A small text-conditioned image diffusion model, trained from scratch.
Training: muon at rate 0.0043, 6300 steps, batches of 64.
Data: trained on photos of plants, animals and fungi (iNaturalist), 77898 training examples, 5.2 epochs.
Rows from block 2 of the text encoder of a small text-conditioned image diffusion model, named by matrix and row number. Rows with one number belong to one neuron. Each number is 500 + 50 x the weight over its row's rms, rounded and kept within 0 to 999. All counts start at 0. Numbers have three digits each.
Before each neuron's rows are labels from the 100 texts, of 14976, where the neuron reaches its highest value: "tokens" is the input token at the peak. Only what is clearly more common there than usual is listed. The data: photos of plants, animals and fungi (iNaturalist).
# fc1: MLP up (text_encoder.blocks.2.mlp.fc1.weight, 576x192), inputs 156-191
# fc2: MLP down (text_encoder.blocks.2.mlp.fc2.weight, 192x576, transposed), outputs 156-191

tokens: "haemorhous"; "greater"
fc1.414:452532493298512499489539492487466458461561481481529464529529386505534431549525469439456503417551499515411566
fc2.414:555445450558428549531387502411467518555480517537435520508511589575469578450445522517513531531472499515562458

tokens: "osprey"; "geraniaceae"; "rook"; "muskrat"
fc1.181:454471447435519469596531471566617554516440499457512424484484452516469531525525477453500481583458502500432524
fc2.181:528527542519437527403474523451412478530617500563532564506511546454563447457424516519452550401528508510570423

tokens: "larus"; "kestrel"; "pectoral"; "cercopidae"
fc1.56:571525406537417465533466559492644496596625484513464506562481448565540549494478533483499457426514552509436539
fc2.56:446507554437540559474497489477386571503432533487584465467546523494404463542483495494512560517480450518584495

tokens: "passerellidae"; "spinus"; "-"
fc1.283:515562528523425543521496561591423507497489498450494498522521521447438469464478479411494519623478427541447511
fc2.283:502404480458513406519477434421544494520532552550511507506485513548607569587524508562454496409478579503530467

tokens: "kestrel"; "lon"; "holly"; "cercopidae"
fc1.197:566450491572611397475521494555549544509522508519427530529489492419470520472505520463433422488450588534553421
fc2.197:444550542408396611498450506455401480584462514428575448486526487557509484574491518527590572448566444441510564

tokens: "polyommatus"; "headed"; "hymenoptera"; "pure"
fc1.345:506533589481443514534661473505544562480446516525471556452519521516470546488498471509477457453545589556512470
fc2.345:506454442487553544463338494492479485521569452447515438527437489469519497460499557478518511516425447453516558

tokens: "holly"; "caryophyllales"; "fraternal"; "varied"
fc1.12:541488527666373480475555563416666537654650480516517521497498542422436450570645499437500460470456489554464481
fc2.12:428495464342619494542440430577357481365366499448494502486515475547548549433346528581523505512491529469544535

tokens: "spinus"; "eurytheme"; "betulaceae"; "long"
fc1.165:565554472523506429483429490458410492590524495516484511577413502598442571465496529582526446633459434443437480
fc2.165:428407533445464561533527530491478499508471480511516461458588453396532418507508431406442563437554560515508505

tokens: "diptera"; "coreidae"; "fomitopsidaceae"; "weavers"
fc1.416:516512554533398462536568390526455459528505476493471562607552512502479524532503445446494508536455509526492476
fc2.416:485478416496575543479440647473514572488495565504543453411461489490530438440525532556500506491546504478524561

tokens: "spotted"; "rosales"; "proboscidea"; "porcellio"
fc1.320:486430617446469460557392564480441447446483446446440556477530486521465417468528485495509550610552457572519514
fc2.320:535557396524500562437541422504487541604505603513565452503483557436546593571480488499458467428440486430500468

tokens: "spotted"; "osprey"; "unicinctus"; "passeriformes"
fc1.309:476550489421526477527470496457551487569489447519515590493510513570551512514536418529512513495606540612501560
fc2.309:501465488516437479491505468517457513522552530441498434520464529482435503469451538441494485464396408399468448

tokens: "lycaena"; "green"; "pintail"
fc1.169:504461484407613516483479518493471492402571489503515403519506491545493495484538482535451533483453625455529459
fc2.169:527518536547378532556508499505493532615473515466478592486506497449505535474455524455518462540510449576489578

tokens: "emberizidae"; "pyrrharctia"; "griseoaptera"; "trachelipodidae"
fc1.357:508450499429527494544511534533395477490549493480496508504481490493456466505504544435497500479436628487459493
fc2.357:520507453542452480488511451420544551527460519545492464493520514443560532509559470520498514517527396505543563

tokens: "flicker"; "cedar"; "argiolus"; "porphyrio"
fc1.529:440491593403443506456577497487576503467456487491471522431501529506510510441498426393437528322560537501527470
fc2.529:553516397511495478534414493528401463555551543506552475584502484517517509513495599595511485593449461501500562

tokens: ")"; "white"
fc1.115:518505526495502508481512527495443488441534563548459437594547425532568478515506498460471491477516483505373552
fc2.115:543512497495455509519499477501502527576422376454518525429491529484436529492506476536554538484486509485622473

tokens: "isopoda"; "ridibundus"; "lasiommata"
fc1.517:522370571481412504474429506393503491454560527504505552471532431494529460504497519533419472451430473460487492
fc2.517:496624457481514544497564449532440543552459464535496461544483517472426556571516496467519540432535532601525508

tokens: "red"; "alleghaniensis"; "paper"; "aura"
fc1.423:526565485381495532523412473388420564501589537488553414491443503425544470560497588514524527590503452532478406
fc2.423:503407545587476447471558554521528481506449495539398558493506506570426537468462419473454463407489519448548553

tokens: "lepidoptera"; "kestrel"; "zabulon"; "cercopidae"
fc1.99:433435499565529465502583510497494501480429521551635474480431544456485476516513564427462509485567530503623544
fc2.99:580519539409476478556413491478524496517515516497327505496589456552472505478509457545530423510454458498362433

tokens: "lycaenidae"; "gray"; "argiolus"; "pasiphilodes"
fc1.176:588471510503415482514526509483546413499473565513480423529576444492472540565510523489562582500517430479612469
fc2.176:464493380452519545473468501439427614591570497507515542516484489496546445479526498444372464451467581496410481

tokens: "betulaceae"; "cedar"; "cercopidae"; "porphyrio"
fc1.305:503536460387527502538504444559413454655554550550481382557524513528542586467461515599463407493476501480508505
fc2.305:503454541559457446464438552436459531457537528473544653425540509497485424553583457405490626491521513498488548

tokens: "pluvialis"; "cedar"; "argiolus"; "sessile"
fc1.224:554484576379445512564515511489426581353587485513472531514515547439517482517481515472527534546537383546492495
fc2.224:432528396610555500395476438520548410619414529506539473499469437536467515518503494523463466492500565479520509

tokens: "isopoda"; "ridibundus"; "gray"
fc1.476:514488535370443488423472486573410516579481539449443489502530517490583529537509429495464533487472542513478495
fc2.476:478516457628499496581513508437581467434545461529519507494450480503400474428482581503548468486534490491489503

tokens: "lepidoptera"; "comyntas"; "holly"
fc1.389:431474499435415520527529543423409500406506536512491466495499570478551485466526536477541512612539565552515490
fc2.389:575464527510531505501459465510544541615495486467455499511477463464437470497451498500459484437453403466465449

tokens: "passeriformes"; "tree"; "breasted"; "lined"
fc1.327:481602608446474500510399512439648496479524559467385583483507437522485470489544550472522503510562428559496488
fc2.327:565376408490489524437506512507417475533510399538609439511500601447530508541432515482459464438467538450500476

tokens: "finch"; "red"; "porphyrio"; "varied"
fc1.140:507493595609542508519462498420548537543474463466472537432538474504532473527506402589480533430527468491572459
fc2.140:477547434419433481460487476555463448443519533522519459554480543512440484523505570385517492570486531478446568

tokens: ","; "ixodidae"; "occidentalis"
fc1.220:459417468486450474483429464313479512557446518524503523522504430500558502521469576643457481539465609591510546
fc2.220:536593511472422604536502513554445584553565455468480467498500591576476549429484449367527488474505462466436413

tokens: "flicker"; "betulaceae"; "fronted"; "forficulidae"
fc1.128:520606507413499443549464412486494587495453458577426615430433541501484475493563568466509582521498454446440551
fc2.128:452425501534463582480465582486393417491544550391543324586530475466560573496421458470479418451509554597561478

tokens: "gray"; "cedar"; "argiolus"; "paper"
fc1.146:487457500461495460481640484467512502510496528515578476520499492417553532506462490483509422503442511492452504
fc2.146:448521517504487591539346544447422471541491571504437514501555491576443448541602522502457555530561511535552512

tokens: "isopoda"; "rubigalis"; "lasiommata"; "fomentarius"
fc1.102:515515507405599557479477481532509589498495535522473387462480513549497524589506530571498469440544535505457565
fc2.102:503480512536428448511534515417506452559517424544485616559518492467452486410495475455535520481453487498540458

tokens: "cedar"; "forficulidae"; "leucurus"; "porphyrio"
fc1.454:473468327473378468536515494595444462662560508509518473488549497455517531506522494486517441498334555466465497
fc2.454:553535690509564498441482534416522539384453514460484534476467525578503493432499526541458553448622509542542554

tokens: "betulaceae"; "argiolus"; "cercopidae"; "long"
fc1.210:493570547473591546521522441491460530537523516510523522480466506457469541481484510568455470616519597439508506
fc2.210:448446485523457446463453599514513486476483505504438490533581447520546436555484457400505520398470436521514458

tokens: "kestrel"; "cedar"; "argiolus"; "cercopidae"
fc1.271:479467410530610566448502531336599522487571586513452556543543511500497521509516496456523449527464439512436428
fc2.271:476523487439347416614493458579421439569468446545537474437533460476495444513550505551470559482565539497548635

tokens: "spotted"; "fasciatus"; "hyles"; "icterus"
fc1.34:517467497539583434512568512460617458452471412499526345508548439519522563506521377477459534566522478520602460
fc2.34:503486498401419572407395535477390585569557592493540622458484571514504468478496583531524482371468488473452517

tokens: "niger"; "rhagonycha"; "shrike"
fc1.240:441460496472418547475439448462407512543486406564478490488535478503523496466505436488463487578509549531573584
fc2.240:475461399421456495447469502410436575608522574439528448453461533466489506531511590494510516422490442431496473

tokens: "falconidae"; "herb"
fc1.195:468502545425503480508330507443572419534496478498522460517485445566583471504579476478517487513501475465519521
fc2.195:502462443463398556436531497470397576518548513496463490487512582451424517470376580454515595451481545528514458

tokens: "lycaena"; "lepidoptera"; "ludoviciana"; "pteridium"
fc1.63:488555448325446553457450514559491570310547509419440574490519532470398535496517481578551510516500475477492545
fc2.63:523452516606499437558487464394465466649423486583557412523454536499581486520468540441422468473502496548483452

tokens: "lycaena"; "anartia"; "lady"; "green"
fc1.372:489532539561368521557525492558450525465466522521478508533495526439531438548528495417468497581479502553423576
fc2.372:479508439440503494443447508447443518526507544471479456502507516548530551441480535559534517453493533424562463

tokens: "platalea"; "argiolus"; "eastern"; "lineatus"
fc1.409:485572483421379606480463456445570442357489458548506476399492521463430493497521444553509458501496424497500491
fc2.409:506406466520587395537553499534427549602488556455477519603540469512568450531498560427486558479489601510509553

tokens: "haemorhous"; "argiolus"; "varied"
fc1.96:443554530427484555479295498479642504462435540579510519504467494499486490564540417402523539419533429567416540
fc2.96:544458429532503416521646484490396530550549439464497472486530497524516480493468567560447488554480556441574511

tokens: "podicipedidae"; "-"; "variabilis"; "melanopygus"
fc1.474:503514505404449468499448545497401484501452527531493484530492469497586496383455476334507506562457560543481484
fc2.474:514511487562462555471533480516593552523527468474493491447458544507402506624562535614497481436544445437525490

tokens: "cedar"; "argiolus"; "kestrel"; "pectoral"
fc1.151:545423481464533474522455482488495505518459402549410475518500520444486490497490495469505589433532526496499562
fc2.151:409532459466464545511453518428451501509541620474588512500504469522433499520472525514438406499458455473475512

tokens: "passerellidae"; "whitetail"; "coragyps"; "heteronympha"
fc1.509:441554403511440495480482431593385446639510513495576488591541514537430493466515528433456518497479493496514522
fc2.509:606522572436408529492454557420382547535504520531445485435457456484502491470454523449532383443497567437560467

tokens: "betulaceae"; "lon"; "lasiommata"; "porphyrio"
fc1.39:482533310490443505506496424632515452461445535557489480496525504485564472525523488508508564486457483486441500
fc2.39:517455647502544480508538557360468565568541459457499534509448507536439581479486525506518451487511527508568505

tokens: "larus"; "egret"; "lineola"
fc1.348:539555454475371469520514438516457489487579450530458514502469538547488501460505502540504537564474459520440462
fc2.348:468440507502566562473513548440445526558467514495568461491529496464509530512534520440534491431516532479540518

tokens: "passerellidae"; "argiolus"; "gray"; "varied"
fc1.285:478492474469596514391504493452611461592480513504534523455488494462549513523466450625451509419518492518583484
fc2.285:534502485433423455520462528461372478518535466530470497510567524591481452504512539434582510485477526434440573

tokens: "niger"; "proboscidea"; "muskrat"; "stelleri"
fc1.73:491467466503445501532430505509481471533435570479485412494542478554488467454518480531426558504420631458468529
fc2.73:552484509448412464435484500436388570504560418597498553462447528401540517480492531457524478431561437500579464

tokens: "finch"; "varied"; "herb"
fc1.447:546517515420513487527458434472384542553478532521492549509561471513542497574506421517513538645531519471446437
fc2.447:433502452563469504469549545527609453441508456483495461498443554476446477458484582448484470398464473518511527

tokens: "gray"; "pluvialis"; "cercopidae"; "cedar"
fc1.204:461547404352515504507467532445543506526547509432499536564532374414499439523512452461505531522509527487461620
fc2.204:575436584638494477537541486580459478498485527544489451443505628606528553506482536540491506511507486538558403

tokens: "passerellidae"; "atricapilla"; "porphyrio"; "cercopidae"
fc1.92:513520541412501454518523522521313437703515606515465465475577489463463441427446538422509526495524548518568582
fc2.92:495503451548481499413534516561593529389510406494512529510464493535534577564563458534502427459472463484471377

tokens: "falconidae"; "caracara"; "ixodidae"
fc1.48:566448456647505537475428485498343477606484521471462422523488517478511534515502551491513511427550492479574574
fc2.48:492458514353409478491472587445493502500588529513497534505581503535504515516507468429386428528415539500508444

tokens: "larus"; "passeriformes"
fc1.144:542506557474467422539555441484523433477439491468503451488559463539535565572520465578462500428455463488513550
fc2.144:460459403458515557427453527489437581561580536524498535504460557497478459457516504456588529454484518485529452

tokens: "lepidoptera"; "argiolus"; "betulaceae"; "forficulidae"
fc1.35:546637517464557467534544501388292498479604513507474468530505531503491539563566494501484497551533498506477463
fc2.35:472352481461404496474447528471521490524440561427465514499470442583504494443409512503522506423467510510526546

tokens: "regulidae"; "heal"; "zelus"; "porphyrio"
fc1.192:482484460530492530422496485559463484480542585560519487403466521535517450489508512487464493397521506457463479
fc2.192:488501541466511451575517534447520459524440388489466556613500488456497587533484470555540498611499495527510502

tokens: "falconidae"; "plutella"
fc1.539:488551458590362480545572526449438329403491520517505419563461493482456519444506485505537510378504524433487374
fc2.539:552414554439589531440434491532489621593538531440472584432577495533580509560549516469410534594465484519533637

tokens: "class"; "greater"; "bohemian"; "vine"
fc1.161:524514452445507451508507467471414470473610548483536544529451541461488530558495539469498569544529403488500521
fc2.161:474501557513428556509507590533514589574397469514447472438582435508478437494497536498480409488434590459521481

tokens: "niger"; "red"; "asparagales"
fc1.362:487351518534420541493495495441428434510496600450485502589449523461575546537564511470562503472449527459407497
fc2.362:530631457485568493494517529556555596511501419535508527412554500538454432478420524524425494543524482524591497

tokens: "lepidoptera"; "passeriformes"; "phoenicurus"; "salpinctes"
fc1.16:420569566575435429480507505473498507432495560539504543484391490516486477553551490473484509550544459475397546
fc2.16:644405442381546559536520490533472511568479423482511422531609490457530553442440525499555508443413524482571468

tokens: "harmonia"; "varied"
fc1.50:463533425481484486528473498502462472344518555580481590495527533468520511490545463482500465467456471472455501
fc2.50:520492563495491535427488477424492518613443460436499408523482465535487505546457537518467560519534528545520526

tokens: "falconiformes"; "fagales"; "bunting"; "reduviidae"
fc1.212:515439432450514512535522478351472485432490416525490515455539526514534491483487448494544527564509489454537551
fc2.212:457578519470433479470457484499476557608531538459514510464412465512459549537475640470444462441500554576481428

tokens: "lycaena"; "lasiommata"; "galgula"; "alleghaniensis"
fc1.321:426477525443524467462522470411570450435573580459395496510403479499477513504541549539499512476598478550521550
fc2.321:574540479587463542562525540552482532528387397537580483497604515474534489512450454420511496561385503433453447

tokens: ","; "bull"; "stellaria"; "bee"
fc1.175:544463476431405528544535537409594483481565522442523540563523468452628511511465570429510440530495513491441449
fc2.175:448495546565566528464448453587430573542448472552460443422479509559347481471518452537485515437506466501569518

tokens: "heron"; "headed"; "cooperii"; "siskin"
fc1.322:488540489502390476540449466342501514424553585460521597513446478493485473532538528412534567397463562553487456
fc2.322:552482466518582543525524517589492484592475485530528369422490522498500539471455508565467373597500414455522547

tokens: "harmonia"; "lineatus"; "porphyrio"; "varied"
fc1.86:522557524412437529484656497438491508701448598555520536508487547499502483440554603393521512479480567482509478
fc2.86:488435459554551469502360495571504494333562392443482448497499422471503528541431388564433467485524445486503497

tokens: "finch"; "shrike"
fc1.520:504552445428559499508650469481356461462497486543540502487546430497645505517512404482494487585519485481548532
fc2.520:458454534495405516464405538491535558592523537476456537473471603542343510512472609519486558388496507523470546

tokens: "bewickii"; "regulidae"; "gaviidae"; "siskin"
fc1.353:539508586497454539469499516579614463503615579527475512478482492432444448495411565530504488464501518489418510
fc2.353:475473466436473499484434484391381551534431505505491454545470474554620583539566497460498466433490552463558467

tokens: "troglodytidae"; "streptopelia"; "varied"
fc1.80:524488457484521494409512519501608469433562498478520501542586544527404506538508519547520424506467462481473467
fc2.80:528498531491453475549459470435352519519475507563467464506453453441571437481498479475484559472507543519537561

tokens: "kestrel"; "lon"; "grebe"; "betulaceae"
fc1.346:499441556518516523478580488456555550381503590465500568531509570505515529532533546592482501469428519496480535
fc2.346:476549423507510474544408521513428488573483444537505434480480429465502470473463485417508473539573475529511456

tokens: "haliaeetus"; "raven"; "audax"; "weavers"
fc1.442:548538600621505485479467439644542539499530475472595466501592473612483458538562470508534548507487393440424399
fc2.442:449486440377437488497489579404476441496516506576387573500429505419512505492497512497432464457506603573575553

tokens: "cedar"; "argiolus"; "lon"; "lasiommata"
fc1.575:524384471526548505449543602570383459586527550480495392479495462433443545474390458503534449454536523559557477
fc2.575:482615524407491458516419426404506499463498490506457581545498550566558453521633501512481520559458513424439524

tokens: "kestrel"; "lon"; "cercopidae"; "porphyrio"
fc1.308:505538495640548497451439500461511534462495514532526454472494490533512551507522588436468439420517473497516581
fc2.308:489435488354406458519447553407409465588518488473424533552513465456474520437503424520467515505482552464569484

tokens: "lepidoptera"; "lon"; "betulaceae"; "caryophyllales"
fc1.228:455498442469505479516443451535511504494526424541542449559497552487480493507564509505477553474501544506543491
fc2.228:542496549529499525523559574470495487500470561427438556425503453490513509485401501509513469530463483512439515

tokens: "cannabina"; "atricapilla"; "roe"; "melanitta"
fc1.1:462530498403472510423441476475583500520433506489504512481490470536548512449493508500527469395431489512414476
fc2.1:533467530560477491557543522520426455478581535515523479521508515485432474583512482493469517577558550441556498

tokens: "red"; "odonata"; "alligatorweed"; "icarus"
fc1.265:473501439417398551462598490494600495534539533564538512492543496550506503483537503416500501605515473550444466
fc2.265:558492545544477449512421522495426539470507477425484487476472503471464506525465493561462505363455555417528554

tokens: "niger"; "billed"; "green"
fc1.562:412450526610552576449536494535384478560499517457521536554521455454525476443508505480519496549507491477566463
fc2.562:571507518437392451555446551492520527492521515499466443515500567558522578529477489527442497467446516542439517

tokens: "regulidae"; "harmonia"
fc1.393:494533431476357526505636506468439489470442513556527540499449463446525454455546533451478474417527495498439537
fc2.393:473469525521637487453388493522548504491552534422489457474558539553489581550460451530519527559482494480527422

tokens: "passeriformes"; "coloeus"; "lineola"
fc1.477:544489455456443481560656447475445558520468545501434453505450417457547528515508543525517461484514492514507481
fc2.477:419481489429554498443375536450415563548538509542521517472565558564477484452502474435497464388479498501506497

tokens: "betulaceae"; "cedar"; "sessile"; "gray"
fc1.534:586578543470396478548487517439443519423520443436464502653426475491477508544533589479506521555463503462516445
fc2.534:424427453552579563486513458530520465549491568522556536364593539535516505432481421511503504464511500548478566

tokens: "troglodytidae"; "lon"; "holly"; "varied"
fc1.330:503517384430516499455424444556411518493384472501520544447513470548533525502498499503508467632445486495423518
fc2.330:478496535504484533515505550411479451501615558517456460578508541463455459516457488526475470411508543497597477

tokens: "spinus"; "argiolus"; "snow"; "nomophila"
fc1.155:561517485396435496499435411561464535406486514570533526463431499502479473482524449436509547654531461473422496
fc2.155:460501490588555510507557593441515452563505472409457507552533468474559503526466550560483457359452574518568507

tokens: "piciformes"; "passeriformes"; "lon"; "holly"
fc1.15:544463395434536510484633541534503455440526508489510439480490494478490437584464459429500491469544493507491517
fc2.15:472568541502400503524423469477469519549457518586500501488558488523548536436534545568493529498462530472523446

tokens: "kestrel"; "cedar"; "cercopidae"; "pectoral"
fc1.264:455531521475411568525543450536484525499463579534417502452535608525513444559486443451508456424490562503513462
fc2.264:530498472495478390501438525494466475506539416521547538541469421475499558432504551539468542554460469476461600

tokens: "gray"; "argiolus"; "betulaceae"; "cercopidae"
fc1.530:481590487443539505499312403491460517558453553540517528515487498498437521530539489474550489470440519440459481
fc2.530:512397494512442473479638600500514488427594452439443481504514478492559484474468505483410538517534524539504529

tokens: "betulaceae"; "kestrel"; "argiolus"; "cercopidae"
fc1.443:593484505386451472464542520401388476516548477469478486482545529495478511462524506520457487499541610542572597
fc2.443:367516503568539554545451493561541502493459526536513531527510449523538493560485489456547502539485412462427386

tokens: "pluvialis"; "betulaceae"; "cedar"; "argiolus"
fc1.313:538440463472480450471638505480474529552604586469529422507470516479559537489532563525506449423414518494514408
fc2.313:455527522447466546544389542488449446486434476501477583499573398512486404503506443474489570565566489504489605

tokens: "harmonia"; "fomentarius"
fc1.209:552562561588541450559492530537428499348493495558496489511487460493454524530554571504435513489457466448424411
fc2.209:503383475396483549437508444464491510653546526441561490510494513534576577466472464475534494482503522572594605

tokens: "kestrel"; "cedar"; "sessile"; "cercopidae"
fc1.411:431506512410604472448435468415455494479462608440482460457506487493463539583445486528495556511448511463472549
fc2.411:558477497449384518542448494481430565632495433480460532512514496455507467409541533443525427457521538508507516

tokens: "betulaceae"; "cedar"; "argiolus"; "cercopidae"
fc1.85:478437476428543481479506581540330438742499511445517482550508442428520455446466542599491501439470562530484488
fc2.85:522555496463477493500482451413486610461527523562470469468561520533525619575564479406556487485523528449551545

tokens: "heron"; "spider"
fc1.21:480515572467519448497846486477453564541486544555503539479546512478500552573517509522477484525487506530560491
fc2.21:488497425533504551494238520526539443461502452420531459539501487554507490408512479498553517442547486440468526

tokens: "sturnidae"; "niger"; "porphyrio"; "varied"
fc1.512:488522480532526464483486494496504502539525396514412474452524506446523603494460500520499466604503525497461511
fc2.512:498420518440438523505510566503462504501509615459561474545512468526512407482537513479482515393456508449544526

tokens: "betulaceae"; "kestrel"; "sessile"; "bill"
fc1.543:508495562347457445556535498557527530549483537502519494522539549469495524481501490568531453432507580545544465
fc2.543:467528463652552564440497504425507440440532469467459498474441458524478493501513503457485571558487416435456539

tokens: "podicipedidae"; "araneae"; "nycticorax"; "stelleri"
fc1.122:555478430518558486547407483489455461588470507539489468465558492486497531527509535531444492551519468530476478
fc2.122:416535589494426531466495525507508617457540493452480523521461502519472488482476505470595488457509538472517530

tokens: "gull"; "isopoda"; "lesser"; "paper"
fc1.369:460500550518716498531509501568489484545500493492487422472579455506449482504552522448536502558510482554507447
fc2.369:606513419467331524416476463453459467463530477556568560551468559497560481464460478573467495404487507402501532

tokens: "red"; "argiolus"; "caracara"; "porphyrio"
fc1.147:545441517478575510459520477324549443441538535523519513404528493439569572445457492498478467512447571478451459
fc2.147:474580493461409517491451556581394570638435481488459477598554416573459435594541486479496538476541472553601592

tokens: "niger"; "dark"; "ciconiidae"; "michauxiana"
fc1.297:500482520470469513390408499441519502468508479520538541504476510496532439518533616576526549527494535476459531
fc2.297:492541500511477502618552423512493546518509469501434517546477519513492567435461392419479452459473471559537405

tokens: "finch"; "spotted"
fc1.319:494396554631522491535399448499475436410542504489565526576578469483516525477478478509431542604413496480499504
fc2.319:513570477391445517472600569498513560610451500505430500382437527528489472530515528525540463426581503503492471

tokens: "swallowtail"; "lygaeidae"; "anthidium"
fc1.261:479482507567550508511530468495548566371536525405510473420488502490470490455503460490523487478532420475475473
fc2.261:554505489414439524534445535485470425608457517605504522579517487517576497546504532556436477514460578546497529

tokens: "troglodytidae"
fc1.440:554516531353523548447601479563495490616481516584590489421558454495528527431472459482507488490450495493347493
fc2.440:457487408596477449509407517515487499443514498403408509555486525481482497540528534566486467450549494512649475

tokens: "troglodytidae"; "mimidae"; "long"; "cepaea"
fc1.40:526544471524341537462598501546548462480408527541470466435447487417500467541552469558514479527463403623491500
fc2.40:443482507463636473584425472416445495517548507429560535564604535584513532450451548479480520475538583422517497

tokens: "falconidae"; "argiolus"; "anna"; "porphyrio"
fc1.451:477490623536444502427455425431693561563394537450468507518554504498550484548521461481456503350501452477460449
fc2.451:530506394418543502579527560553356403452621454526516500497444473512404497458498549534504527607510568496507536

tokens: "finch"; "shrike"
fc1.519:486386522450466531437510450492376416629492597438484509469538540529537545502585516530525442620499457440431424
fc2.519:509622504517474479540472584491542585461506366549522463528489460464470499513370491475489536413456591565606464

tokens: "heron"; "sapindales"
fc1.178:466523481472503505444497498441548538417461398586488503558467533482443463535539567500444414486582495461609585
fc2.178:556460514527506472556488483526471462553563556404543494473516473502557590446437449476549618489440492556410457

tokens: ","; "lon"; "paper"
fc1.113:537530400481589492496473488411502484423514467555498489485529477464535509499503455499515503423499573521492516
fc2.113:498461588485415509467486508545475490564485510433519538495505514582458480502519559541454526563531446482482506

tokens: "troglodytidae"; "salpinctes"; "varied"; "porphyrio"
fc1.468:516508449593492446463448501507516544454588601532479530500497540530440542450474509514513526505460462394505510
fc2.468:469460443376508552530497520469397496581480454448556402493519463505568468482561511469505428487538491545501463

tokens: "osprey"; "red"; "porcellio"; "lycaena"
fc1.32:516530459474314448420604461533486499561489550534485509386453515562519542457575412547380493545568467506586488
fc2.32:488483530463585495578407526420457490517487405451477461542540482429514479546432576518633538456444542451438514

tokens: "passerellidae"; "bipunctata"; "betulaceae"; "orthoptera"
fc1.373:458509393439526469441495475491446497527462540517496512639478494458476427545477591525507466400470462438469483
fc2.373:498460513457412460605381489347423457552569537509566504412528512509503571489527430431454533472510561504543559

tokens: "emberizidae"; "ichneumoneus"; "coccinella"; "formicidae"
fc1.276:581456629550424526556541492465371469479571530533512496474453502455472440576503556473528543474413462453438450
fc2.276:425509353472518463459464546523521495542476534491464525504547468493581606453581462493432458541545564548567560

tokens: "gray"; "pluvialis"; "ridibundus"; "and"
fc1.149:514584500458438506482488468519565474560457501626510503472506528577403489509541492500536489443466538518461445
fc2.149:526413508529539475515537491433419507458535508376497485553502415430588526520481504502442531520517510492525616

tokens: "haliaeetus"; "wigeon"; "testulata"
fc1.395:502555464414611411493453473561411600511499474463429545548499509543457456532531566457570486430512580511473477
fc2.395:489453561515370588541470506452494358519586568546579459449457546458530527506477460460430513518479485504509578

tokens: "lepidoptera"; "anartia"; "eggs"; "drone"
fc1.365:511510583423466480502545462472473504518573488466454478400562520487498469493511470568452531557439502507435503
fc2.365:499479438519506507492444598515467528501471502547521486563496490528518529505536537497535453492522505492584501